{
  "image_size": 64,
  "method": "mae",
  "encoder_norm": "layernorm",
  "encoder_activation": "squared_relu",
  "encoder_num_experts": 16,
  "encoder_experts_per_token": 2,
  "encoder_layers": 12,
  "encoder_positions": "sincos",
  "beta1": 0.95,
  "max_precond_dim": 512,
  "max_grad_norm": 1.0
}
Rows from block 11 of the encoder of a small masked image model, named by matrix and row number. Rows with one number within an expert belong to one neuron, the router's apart. Each number is 128 + 24 x the weight over its row's rms, rounded and kept within 0 to 255. All counts start at 0. Numbers have three digits each.
Before each expert's rows are labels from the 100 images, of 14976, where the router gives the expert most weight on average: "strongest on" is what is common among them; "peak at" is the part of the image that holds the peak. Only what is clearly more common there than usual is listed. The data: retinal OCT scans (Kermany 2017). In brackets: how many of the 100.
# router: router (encoder.blocks.11.mlp.router.weight, 16x128, trained with AdamW), inputs 86-127
# up: expert up (encoder.blocks.11.mlp.up, 16x64x128), inputs 86-127
# down: expert down (encoder.blocks.11.mlp.down, 16x128x64, transposed), outputs 86-127

# expert 1
strongest on: finding: diabetic macular edema (55)
peak at: bottom left (44)
router.1:109097121121125133119101105099149152095133118131105098150117092132131083117094137104164131133057150147143160076174147174113105
up.0:106147160139123152117112128132142133131139127155159089114148124098167130161087142115139131118115134162180112119139160121144133
down.0:115171107105131153130105078118103121095126119135131121090130157126111101160106136115152071088146146152131143143134127092137125
up.1:126108120159123110155085148172143138143154111142095120143146135150104175097127108143143166107138139138108128140143140098103134
down.1:134143080124135108094154124084134122118148106109118151148177142143117165125148117107119126119180109099104172146137122159117132
up.2:150118132138149171094103150123094098121123139105175133139105090127172120135120112120139131076063119202100120088097135121142117
down.2:151079125094132124150147131146149150151092118139107150179107143122107127117122107101123099180107107109109113136147154134131139
up.3:109176134105087139115116089146137125181122140174134123133150098124108119135126080081050141119113154146162129153140115094167129
down.3:124132132122143120141179096095125120115121092143173160144142177157097138154105150132155106051099091140124129081146111115113126
up.4:143127138121119119127135140092117087112112144105135140131152123133103139156136127102145137144137137161096156175114094113135121
down.4:092120112124129150138118115131109117079155120099150111097125129151091119140146160147088134161158135084147126114126123113099108
up.5:128110157125116117123143144112138136121208126138063117144118151118155104156153145146123154157162109092117102114105113096088129
down.5:112148102102113125168123137149126116118083148110100142093115121111102180092110167116128147111126142153128147105144136078092152
up.6:120170150063144133132129136086116157136152132159122112132138149145117158119122114106093134114161169105091133097155104129116142
down.6:100143119126139146110116136087107100116151130173142151109127098167162138111151110111109116157169137123087143160146116125099117
up.7:155066147097143140113169116099162099154124169079107147153131111137134117146164134130167137137088138120171084145100145114118148
down.7:130156142122144137125142123136122126141095187148151144106156159106059135107109137148124132123099145137118144142157113117088137
up.8:156111130126146134141090105152111108188131131115113143133133117180116128091141083092141144115095142139135138130105156096111177
down.8:091130126098085158135104112101101140163128117139160141148136128128072133135104180142130137125144170146095151116138125132097121
up.9:148141126123166163140159141073105124183158100104088123149154135118128077106140140127156130150127166111152096153160123099104112
down.9:109131147146122126135154142149088097126104120117176140149135100144161095110128154116180144141125090165144117135120144161103154
up.10:140124158100116102129173150100125139154135129107105130147168129065089096118135158118169115114125162114120145105146073136105103
down.10:110134098128106124117101084102137101117118114136177165167110148152100123113119131169078115152134105159117138122129150095124147
up.11:145135113134112134112109170122166146128157144158087133108121140123129122124151165150122116118105163089128064106122160172093135
down.11:153101122162127106125121095118127122123146119096138145073125120130092135099097102175134154116111082116149148169073116110152135
up.12:179092160141151129081136156104155142109130126116140115141101158099140108134158162128112144082143094150154124113133129108139112
down.12:126110130157131143145118092110106146163134134134116123170124095108128189114085130155132161124147141201102117107101174131098088
up.13:109118159134096071132129126134131127114146119159138161113158124111102148104123114131104170119078106133108116116144058146117153
down.13:111124095146084131148125120160132089137153094105140133188067130148103140134141146152109067146121121135104132117125141114108116
up.14:128121144087150153114112142080124120154158149167130097131124111119099115115171166143092127132144103104098148131130110127158147
down.14:139138121147095150163098138105112143108158102116152094112149144131155151109113155178139111119088146090100136092133132124151143
up.15:128139106150116098168136112167125095119114170085109161107126107147155142123135135107121116106145145131120130101106123125099169
down.15:128089126130108140136164148098167122104127106096192144128146105101119065166140141120105132138095084117124148123150144110163136
up.16:173102138131099156176157099165126139130175117114169159157133153126157125185115149130110172150146132153152156078125108109101159
down.16:121129101094088096101106117101115140136173160140144167088149092101129176119148193145134101134125156098121150107153127127129124
up.17:136133164140144136105074141131143102150094144144106114117136106124130165112127122188133126102129167127150106133121135136106070
down.17:086151111173115107132119127117123180152136083114095135134111124129106121127134158165132138161099153118153167108142155136113154
up.18:101094088140183119120142136162115130146130157121114120131120139104128107093083121120143127145144170113130147117140113158160093
down.18:125135137148128131137153155140093105159111107124152155157111121149112159191122129132116130096109140095145128088166144127168148
up.19:103128154108145140126163154139148113134131120162099172105114150113160153140155171136112142086129162102179083131143109111132081
down.19:148192135161138146160146122117129123125127081160143168141117139087085160100086154115109077150106136141122133163108123141137107
up.20:128163141080106141113164156078152103086114170119148163129147180109121181133119111110088127154143115094107147142094132097106154
down.20:158130106115079127105143110128085148121139107134158147135171072110146124102136156107126111143152146139090171136131167137121142
up.21:109128132122163143148167116100135166091098156126153145093104132099094110137107116134118126133130138126126127165144146168153120
down.21:146129126135146160120125134110136133120146105194112113105072118146116136145101148146114126126155132091130095110099153110065097
up.22:118167096109098106110124136105136140141136146132104141102155086123142117119131145143072179116103145128154126142150079108080138
down.22:107089127158126102110120139110176164118114150109178087091110090152168127109108142192161120106104160132153121112101110116136118
up.23:127107155144124123158130151131115122129148161149103114134114141142124128104147096111089132101139168094130115143135135117081165
down.23:126131127113107091115139113136099108098149094128207170188145136088053150113114148150095138137134155107092172130140097118093158
up.24:132107066113131140131118182112094111148126178097073158111093161156089117166095100126110132129150152184103094147134118103114128
down.24:154189106117116099137176108152140117172144157080120154143169111092153098128130096107118185127125109111124110160107139099145126
up.25:124107085140124140112120138114094121105125099166111088128119120151142118127130152110143149142129145121111111126126099104085114
down.25:110173175135147178089142116149097099130146118127142120148090162114117133124133162133091163174086155136110112127143133118109131
up.26:149111132134121125100131140114170122137101106146144133115140146143065083114164104118111149118205152128157160124104128147112108
down.26:144144144135136084129140093123116120095156156170118139129126155169159129121098137154174132110118134112089133103112142165153102
up.27:138066107113133084164136109110150160157134147111065098109161104124157114111118100131152120130112167131111154127094115130154134
down.27:111092127060133128132149108126093143143124094077148158125140129129106159105172123143056111164139087144126109098107129147140137
up.28:131110092146139101100157091112116103131124162165085163139151124153137094132096115123137133119106146110138138107146115109116140
down.28:095124089093102136132126128121142142088120093138087112143058150162111136134126155107163157132128172123147133125092107147130123
up.29:130136148157128114111115108189131143123091182136147148123107122092131113150135141145085155122138103097107140126140128126095115
down.29:194126110123172172137153160127154125090131089096129101126134140130096156120121095120154123093171128097140149142091096146123152
up.30:134175124115139144112133117109166137112106153119127141156100135103105127104150115158161127143124106126075137104075104110111122
down.30:129147136121163125122147114131134147125112175147098113112125089090132091118141123141082130173173166105148083130139124089075105
up.31:120141148144116152128071088138163097097150132124121140146143111119149131145142168104173166134133108149133127109117083110140153
down.31:095155062164131085109185155116125121158151118116127137128135108128137145132127121178136079124147079167120141135165147085118125
up.32:124125138155154155121146129109115108173146094108121087150095089108132158161090123132165108129133165156135112131068131103126074
down.32:161131128098147180146114192094126173104108166157146135133127120128106113097146135101112161118116114140129160204141079117127158

# expert 0
strongest on: finding: choroidal neovascularization (66)
peak at: bottom centre (29)
router.0:129184147103120109074125125116098079108153087093082123167145120128118114180113159137120103114074133147145114127122163113120127
up.0:136114127087087150110125107099128180130123189138109141097138096142154155137130127129156147140086149172082072177172139110115124
down.0:133131142122165147120111153148113125121103154101142103095184090144137153136142135111144131139141140160167168113129154144148137
up.1:154175129113118102124100143118131147082126121121129145130124145086151160112140120087121079077138105158159112134121116085159127
down.1:121100113174111126127059067103092134154140152113142146104107095086170169115083128181123148135145198122122123141125139144134129
up.2:096146112092113135146124160097137099121159141166133130108115119129124113123095153086124150130101150151089138173134105124119139
down.2:140130097108113108110139097119163077136099105080116160147116192137129089123120116089144154166140104104121116072148174136109130
up.3:163160093090159120104127155115159154137155128137116121159109138114055110088147120107115124075134137131173111092110158150104137
down.3:128093118116087150119167130155113142147129114101145110129118102085072122168125067129142130097117109128099107124122148145128130
up.4:128128144138109142157144121125114131117190104168090114162140157144133136129103173146160123115137140142122165145112169107110088
down.4:131104076137129135157112170161135104140139101197126182127130155158139152161149104135153149124132159208140180164114151108117130
up.5:158177130136122140128137115143131041151110165138130111125096109104113122141123130111151107105130120139141114181147149134121097
down.5:158123148122171129139125166116089145111136105107098155110136117112136144106140151107129193087125161159189112142124107105146152
up.6:135091137121096112130143140128116119133104119085095117133158127114111103122129131132107132094093100134138132125123102120134059
down.6:132135130151147119132107131148135118124136122112108188127115099130166111173076077157113154153122139149135119114135159159097144
up.7:125168133090130118120135162149106113099125157136131130141126105150141150091130151113112132176086142082098091126157145145130072
down.7:065129155118125095115110129080123130109129116141190103160138152124150132133153142129112146117141132105135180111140119091120118
up.8:086105097153095106173117152155128143086127136114123080124110129131110141114125147116110115115095113132129103186115136114119129
down.8:107112152150168138147094109108116176124158146121121130161077152120139125123098107172119152109101113110117090140120129105179088
up.9:114088126077121139125127134160155114142157119132101149113152127147087126122119093142147190137138121142132105083131109094144150
down.9:147140093150133112157114146120111105149116142152136126131156114114107121096097142120153110108126142111148155160070135128090119
up.10:120124122109168119094102124128139141166124144125158147100133150114175124123083100116171146099156139129097124110116179154141084
down.10:122075120144102102153152116097131151119123130113126117113139132121094088093155106161157122127127137127118174114118149108116144
up.11:146100141134133161150139108083178164120111145113136112085176158130167134128127132091143127127097128116079128129113132130113081
down.11:171103177123137144085108150095106111099142104132156161128116142085083096121159144155091111105136142116136151132088149120097180
up.12:109135135190136142108086139113111132124160146121106138124122144155123189167125142067091105109109116116083149143095146125117117
down.12:072144099143118133114157142144139111155121138137107086153154148148140133185142123135158126183105103121163108104127123119109129
up.13:137124090128160112127169116117156123125142161101116126138142124128163142120081151163168119125151122159144087110118149113106112
down.13:150129119125121090102156142098107116167145113140117158147117132119108178153127184143169116155150115165107165131125132151096121
up.14:148135089146073127105135140132140145128103152100127084117137093111111157111071150090121146173141110156087089113148190093096127
down.14:147120157146119119118113134128126130122106156136113069162111135125069131112096111133141136136144170138125098111138112134141094
up.15:134118140136119172131117123044123109157118106125118121101149130159136124085099107148101141123148083137150163164124094147146148
down.15:149124134114115079066097155140160130080120125109143162132161148122125129088125119113114131083072141124112151088123113108138096
up.16:132111092083144132146130155112148135081134133160109133107158109077127164116141066114136122097114122134127109074139150130154135
down.16:129139186130129126131147085120161130116186062076147137114106120114131123129120135167097130126128104108076108127109092133138108
up.17:126081145158160118187133105120140129112139096148114050113115106146135104135112112140105157115118135133138112124099125129127069
down.17:061125080104160151130147108144142134121102111141168137123167131138162105085155084120134094120105110080139167139089100082116135
up.18:124121155130098115120101131120114134140119123108086125084121157110148113147092079120113115148098101179128063171126139112095116
down.18:172114125119143114120144138122139116153141118107174163186155091140107160136175107132155110107115108048095147139109117118124147
up.19:152122146103120159164079154106154143166125130115112076102105141098157122121143175114171112148112155138145140135125101107103060
down.19:096116125115127143120098115121109106139154089091131149151096143099122141130141115094103117121126086115148102176122187104128126
up.20:119117114175139148171143110080093139109167122151105116116115099109139137097112150154132147096142160166141135156132102159164123
down.20:083140108096114104144105082158134157140094155132102143115093136170105156122138133158160102100159094125105114131150179122138169
up.21:138148167131092169144108091131138139131079115098141101128140146140150156134143092127159148140118102174165116167094126107098132
down.21:129118111142154162110118121169136139135114134162141119131180156108132136149158100081155136145149094137112115149107122168144074
up.22:135102143134134102119153161149105151169129131111124165115152098111173163137155122162147144120117139165059109157145129138085138
down.22:130138129149120135118177135134155144137107065129078085207156101114121152145160144157143127130128162141127168132129104120146139
up.23:142076092116159136108082176136093132076086163103105142110137138114133099106140131107143130092133166140151128129111120133122109
down.23:094132122137158107158130129103130110118154100175147131120110136091130133143130125127129098193132161113144074124149152100091145
up.24:118107148116121112142127115128138086083194133114093141118100088109161177148133113120138113090142115144161120144153115141127140
down.24:146163136092122107169108099160112147140104094175106133112136136129140127105124152098150099166192125157119103124135137153085142
up.25:113159140077144102103144139199136110106094159124115102134098097101132120143146149142147127162138154152132117123123087151154124
down.25:137125157126109078134108101108175126113170112171154107147116147109143131135138094106131124112146140135103108129140143084122095
up.26:145114098142133121150129138091138128161153143092123140137083101118107122163136141128121131122119105116084150155144112129099162
down.26:145125131124131113153119145128144126105141152109134137126131117105095187089073123139125148125132125117107142128131176147148174
up.27:157131126101099150116158127124108146145112114106106126157149091152167096148129120119128131135115129140163122100106190105123124
down.27:163099111179156092125107087132123125146129105176160137134147146159111121137103167168144103155122106143115142127157119147086149
up.28:084056110112146145126131107140117120113135152134133083105131098151131104135149104091115102107122121108115081138119097119136151
down.28:087122110161174148128113095121127161140130140135155117140121146154144103145083103144166103176165143154155082187113133143110095
up.29:150143203168151127154130140145084143151136105106145118108101193075093129107150130110147148096160128132126189100127096113131171
down.29:146110132109097117167193116157142144084104127159156136126138169141147171181105127149102090132117158115136154152150122116162138
up.30:137132136133165117111132150170123115158153172132144096113091142142110146113104072104142143099146077150130122142138149137083118
down.30:125134099154130082179132149110138125108129129139072146127132172155121104129161133129141132112175091122139113156098141056144105
up.31:188100054138120147091127147152119092136105118145079138114132104146133098129125159139107153105147165079142117146134135137114129
down.31:107141133122116095124117112137101149114163131144092118155131142159126152088117129166138106140110087114177145055092156071113121
up.32:107079147139153148102161109117146098139118138149144137080125143119104122137118152122106171132145123118125108137097137150107130
down.32:138150127172119121124091133128095150152134114165134172089133111111078117114137144134116084119124151136121137123158153095136113

# expert 13
strongest on: finding: normal (82)
peak at: middle right (68)
router.13:102141140112136105136159117107137107102158145098114123136137160130137115136114146155144138108142108139102150150126147153152133
up.0:113093148192132145152147119165182131098142144132133103131141133100144139138148128140156117110134120155154138144130109147158112
down.0:140130180129135098118112107115080095163157094165065119106126127119129163126087135114124154117128142134117072125119110125115143
up.1:147136127110160135141152152117090157122121085122113161119176125092119149133134123121122146103074111177110132123147151162135123
down.1:142117146097098123112114099127132117147145131147135057168089092114130128079121116153128138118106130093097132155107104121147129
up.2:113163149148162156129129123137115180107183127156108146124123126129125137144084098118136178103108090136106112140138103064147167
down.2:129087093152176125119127144108138133135112135094122125136112110116117139108156170094135101109163135124153132090137105130094124
up.3:095114188144134087139105178146138135132130155125146095150141091106116104147116138103087098131090074118117105120118106129111113
down.3:138127137137160096153096170147122131129099069158133152150125124079149159100151135129175123089139143118135115140161100158131150
up.4:135094157105136139143164160097118122108150152108125136127127141124133139100128173139085129164132117114166080135150171131158063
down.4:128140130123104106131145088146119108174133114116140094115135145113114141148153117128107113174083144163118104133135182137090183
up.5:138125163097103166108089148114120123122119106129090147137112123109100092091165128076068118083172116105126112109115117102118113
down.5:106120134093082093148090108119147150153110136144129124134130150160090124124133134152128146122116101101138148139101116141095117
up.6:123141163137134090171093121116112123161108144124111129153130134140127121129127120090143132140126175157078117153127157142121114
down.6:148129148163159165167127123118139138126186146092151178135145141176109161114122134155108137133129085145094149127152119123140106
up.7:112123162125153145127111143116143141128146191099150118132100108137143121129113087114155145115117145132127088160114094130085146
down.7:135095176110098137119127130138166107086114119152095146092163136134068153125113164121114121121126136127116086127147145158092141
up.8:132113131168105104137116132145120133104167149127094088126142152127078096126127104136113076153154100130091116146102083098108061
down.8:173193100146148143165085098105133120144082140163177112105120128098091126098130159140120109125119131124135140154119086130130148
up.9:155140110128102147130148116172147131117109161096135189107145122131175146122122213111124123154126112105122121132114117145127125
down.9:162106088149124118095146115085153124133154121151112139138158136115127100143180147153153168121120074177163133111116117148171123
up.10:113112143060120129124128156092119172153123112144116151085132148127097110119137102117134105156112073094150112130169172116132146
down.10:135138107138124119100118154072124102100095143152133134162108110116126178132149142177135112135138124151095127126082109162119101
up.11:113161142109101112145176132147158089153118139148125149140158096115115095117123126093114133141093126057110142148157121137124095
down.11:136126141157108115136129086138163110134157153175160131131138084140163154086096109161098098135101146100146135105113131163130091
up.12:133116170141164112101101155099128123171134185108174166091106105114146187118089126154137096103109138116108115165135150167140161
down.12:082130071125105105092150094124108098083161096115099092130105104135148078118129112130113142129127116132113161110117134146150173
up.13:078121141119087112120117092112103143136118127149131168103161175129095098106107124117167165131134180110131165077140115124128128
down.13:149145160133155112123130168141165105142108157125082139154147138143119152154125113158120107153129143120134123139124149117096148
up.14:122165126129125125129151149180089126112141129109162147093123102086152108144125179128079163141132122106141129138135076153165143
down.14:110094139137068087100150138099144153109118090160134097128131132093150127118155112138125120134109122173147126178112125123147101
up.15:157127111105108164118120148175140140082120113123131135123143151148104146106142164129155159176109142108107143135073166156111147
down.15:126141103155121131112125106112119157096129133127095123124100136136168147152180122108116124124121118119174105071154129151144100
up.16:080171134127098131143084126152110115167148122113092088097118102090137146103115126119109138132132106144169097136111140102096127
down.16:144118091084111066109135191134081141143130152132167147148158104104115102117120147134150141151115129122118144122148139147144128
up.17:119129129141145070153141126136107106130132159110095134100162112150127148127054131102064151161150128128125134133192113113132145
down.17:170142102133141136119178106166134147178133130115147102142149115172129154138146100132115118167134140121136123151134086145130084
up.18:138100140169161165134099119146137147132131139113114113098090120096135118155130053104105160096134106148143087131129153137122123
down.18:108103123130101158124118146127140182138124102098125099111136132147114151134141134087155139085110092185137077119101107139117150
up.19:136117172126144124153120149137131125121138140125142138090117097137081092115145136139067141142100126138145161150135111130119137
down.19:149115125114105125167113164124130143117128157170165166136141096175158109142101152127112111151096134077122149106145129119115167
up.20:116131139125149118132108145116102144117148105136157129162129147156146109141148090103108128117126129110131191128098126094100118
down.20:112174151143144166141155134119145141161119138144106121143106126182113173138099147152121156142112106132085125138173099119134147
up.21:097123106158103122131176108138116145151139122137111103160154108097139089135155112142184088080120127127160098052128116121135152
down.21:127073116117124099093120064157153150174154075134134133108143123126134130125096152150118107130164111188126154126113140151137093
up.22:157130144167155115129130145089107171128144139130145137130134125123135113088162113063094131099152094115154123167128091139088141
down.22:151143125093112125112122103140150116161117199164125119114139127117136130112135121143180148158125130111136102115128112162127131
up.23:176126116093107188132089091131141131101124136100142116116143179178146099151137139109147132152136100127156127123159145114139184
down.23:163141121148125096123132132136110138077126156121112137103126126146134132166136121130123112101145166142144136152122149156107160
up.24:132134166158123127127173148082136116130163159133117100110098137105156118112097097119149124087160114121111129129101125144096089
down.24:129122116103100090126099114119149103164133143141161134140168129141119128129126090147152134140103113143131084079150113112125100
up.25:166107145109123083129155113133169175150143105119110136118130097086098137070122112131133121148150122095122148162118117081142120
down.25:143103135130134145136113108122151137117083122127138129100109147159128137134100142116182124176077147149107173161128074098140145
up.26:102109150148122188113127100166111162132116129122117116164137120137137131137091103095117121138123075127129144098104161145079154
down.26:093129161123170103128143148126180113124089105130150153122104128097115112129143149126155141105124129112130118126137121170099112
up.27:144138156128138163155155130174152161140120099137123118162139138100113093137127103110110144142146159156107130146174117104148090
down.27:117156096152156140135134118105073178157115176174141095115166118149088124108096109135129129128086116139088151148136129133132158
up.28:103113121100122130130105109121145172157128126137082096105141114162105101138128150107112111152152137133092120155129155130111085
down.28:193141113134154112096136123127142106153132156087183125135115126134149136135125136120104173197139188097130122117124178121105166
up.29:145130162081125152131102155097105167150138130132164130112165139101126098110166109097149102122126122112130147136184110146135069
down.29:165121109121122110132140157157093155138121123137135134154135152148114117097163116144152131173136174151121119115160140127116176
up.30:123155116171123115137133179111136186134132151164162148109175094089093136106140140095146119153140088080094087109125153135111110
down.30:154110161100102112154100171122097137075112100160124140152139121130098151129121145111136129109119139146127151100155148160168083
up.31:125149123126105136126149124107140116098162130096123124105148146138139103109130121099111054142139120104122120111130135149110114
down.31:125112147104147113145158094142137170154107128144161106114108134100102126120106134130117121108116114119152124144139157090089095
up.32:137120134112118119182081082139186153133134126101125130112119118179121139115167096127124174129127153103127108142115108139117145
down.32:110146115109130142158153110111197168125161087148162104114149143151187159136154101148124127101132092136113119103141117140119152

# expert 10
strongest on: finding: diabetic macular edema (84)
peak at: bottom left (63)
router.10:100093112147120149110092150090137126141116136147128128158110102154140121160126128090147134118158151130088121099131133156172146
up.0:145080160109156104159097138150138168138078116121140149148113093110141162162141137129123092137145165170145131152145072131106119
down.0:145110150150099153079136157127153161134136121146138156163150130143111153103134171120122140111105113123093111119167119138111120
up.1:152118161121184117144104163118102115135164112132130079147119139135143122127105152114169131130126121124108151162109162166131151
down.1:117068130129122132137159150115136177137140108145119143143103089110145161140173088158106123108147128116120140071142060124103130
up.2:164112166143157105122145137137102150127157105097100119111127146117099183137107118118119094132100119175159117109150104120134122
down.2:126137094117127138121104092165141167154098131131100123077122132124114146106115137121133144099116118136097151108135163125176116
up.3:109125151069131125129140129153096116115140111122131132157114163132114130104113136124147160126092109126111104114115118106145127
down.3:141168147131128139120101113146149166154140154146106106103168114123166142135130127128143118107143106174131160105147149071120128
up.4:119169119104158143123140095086107112101152149142137132122146127141093132103122122135153162139177103136143108081127121163141101
down.4:128125175142099171118093151117122168136119110135118134149140124147135123133140126078106105113155111063093109143119125070148175
up.5:130067121139107115097140129140143091116121127140129162147113145070136141095089139145118150119111148104137128103159109112133143
down.5:123138104155139165175120103142070118151134129108153104155115128118070144106159151123139146142160099114133131131114150088128135
up.6:111114155136111116134126150137159124140169151115111113128126124145155128134132076105150157105101126146125135126136134122131114
down.6:115088115109178135119144120116148110131118141114133102126160107118100103176157116132177109129156191135166135148137121107093182
up.7:103145133131117171124089151122121139153159113176130139141074156147110079126134108108122122106127134158104128104153108133126124
down.7:161160135135138104125169134123097142140163144169170153129126071122119159071164091096118161131123105157131151133084152143150131
up.8:129152118126117112156084135137169092155102136138130098126087089122091159131130139111136156155167130125157165144163123097116129
down.8:117145092137132137147152176153091122110158135136134130120140109129132137117135133135131141077129136172089147158157146136152164
up.9:119128090166130116147117152116085117105083160087073104139157146098107142112170204090107136123148139128097097128131149098139150
down.9:142108138122112098173152134137141115124143114154137179113079121141113129100116102120133108112104123135135169144178106085143095
up.10:088118181165162119111139147138094126134099142098134137155116133134128120131155123106098135125105117150102128140169074119131152
down.10:125141094076165151114140148136130126131114127129112111110142111106166123126121094108141097137122149089131132129143176129073123
up.11:123173118127116154168108110105156107156089102137091179117135151128122123165144074085114174139168200103121100170121101098140174
down.11:154123076168152112165111129099128118142122076113133145131168109064138129107179142099165109166122114123131092125080117128135099
up.12:124156151121100124141111125120144160125109142115126111127079112119155112147153084135121152134112158145122140153135104164097103
down.12:137076118123128104107149153114113121121080099113132171174178164116129140120155139162118092126147113136139159106160127096141150
up.13:162132134131149119143131157118120123079144125106106130120102131079114146097108150154115176127120129129126121081112139157151147
down.13:100110155148108156135138169109122138136177109139133122110128113113119170091166142088119102096154129120068150114103124121106130
up.14:128106120104091146140108137115151140120137087138115107107074100113126127110147127150107129130120142113163109133138190129080140
down.14:099137139106152102122136115142099172135126132195136131169093101135134155104156123152150125107154098105130126136139130137176112
up.15:131114099139088131140176148148132117117162081163137153169160126104108118145112098115170099156120079135140079116147140119164161
down.15:142130093093159144121079131134119105110122139103140157143159137126125167151150196136172143162096131099114097092115139114182140
up.16:166086158115140086136121093173145141142134120123151147161132150154161134137150105133146136138140152138109104097154112067088116
down.16:109109108131160143147127141126127132130130099131138164092144127163093150111180145176139137138142098151117162184138151125163153
up.17:118122098090167198106122138144118133124113144123096136106119138074178121100103140098152147152107129173128127167098141097122129
down.17:124144159123105102143114115136102111103123140117143163136145109116130114097148104135154138135143105090144124166136174152149123
up.18:117160174065127149105133143108101129132160152158104130100136120087127171125156117127125142099182167109127135163087142148166068
down.18:136120171117098119101112153096110124124147129127133112102111151139130153084100097124123131114118144151100128168119128124055169
up.19:111136148149124146149133170133118108123144101150148132100128158124108129159134095137120165140120078132104090158175127114121137
down.19:159117141103113130118109137110121136116133076138114091146114119153112102153136088152041127103120143111131161147070156144111112
up.20:113093152137157135151088128099135102122116154132123088123149148107145140125111146128153104125087146132112115097170128087151168
down.20:053111118112086123165119181116136126111147168152108157113155111133115100144143110109132138151171131114118199123080135124129116
up.21:170140103137119119126162145124178115114181135124135158128138129120155105120153113110084110148149110106111124110139159153116155
down.21:102147160091089155086087095115165135099091151137103122115134132130166154105153123095105091124094126104127163171114104140140115
up.22:150135133153115117124134142109088110134160130101083130101078094139169131145168158137133133139139141094142133139172097083173166
down.22:118159066091123146131140138134165121159150114136093126125115128171096137126137142183125140050097154146084149099113149117094124
up.23:119141145140090116088091101142073123100166124178076085155146150133139099091169128143129119159101134131120113145108076111119093
down.23:164144120178091089110093099116107156126116117128134145100091136146131130134135126141112113110139123142098161155112147117129141
up.24:116104147188117147122080091116122169141109136145076136139157150139142097169112118123095126136161130116102119143150125091125111
down.24:128148153116103116117127127142134126081125108142123078115112100142134130099149137163147134116141087104146119125126109181175147
up.25:112141126118132104088116113094118109128152107109083108132119126154131086136160139079099150139130134131078146084123173079098150
down.25:122103062102088110119124124169152139080161147123122132075170109116134123129159160083168122075196118132104125115093122172124148
up.26:161140139135119163126134103086147173111126133110140134122136085159174143123167098098129124137143104083121118157145108175103114
down.26:118115149110129116123114150109096125130102144141162136130112156143156149127114109099154102162099049129108145132142132124126118
up.27:172145158099156120102098113113124159093172143159162107125136178076132097120111115111148162126122120116153137153124132140128087
down.27:075085123118120125125108134149144114159124183128135119170143115171150132129131100123143101117158084100103129121135132162123124
up.28:110154084125154127150134134083127109134099137077103135118116146116111114110161135106123083148131137108154124105143125142147130
down.28:131140114110106130118129121137099110089130094156125161121174116169122111101099099130108120139087126129111134147114152109123167
up.29:085138086102112121121135106174133118145129159092109124149131118168109153097135101107152123151119149186180129150155100132100084
down.29:101109129189113148097109135090128151094194125143082081086108152095161130088135135132149113121149099107093123098134123112125162
up.30:116098131093143151142105097115166093132132150111152084124107104114145133114097116106130140101167110138139163103146150133098114
down.30:108108162129113111138128080136143186135095092162125134144109159134165158157112134128156161165112144125134108137127100113120106
up.31:133086139141150119128097108142148136135143167131125153116157104154131132127145094166097147145094155095122113083170141118147175
down.31:150133108182109126123149100095120116103131130146142142139149103154136116117166182123116147119150124100120154119146153139068162
up.32:149058117111135111149124161157137130161085144117169109159145122142143161149122122122134190118077166094145124152136098127134140
down.32:094119112125146160127086110094152098103126154131148129123132117116107128150098143166137093135165124149118158134219147118090109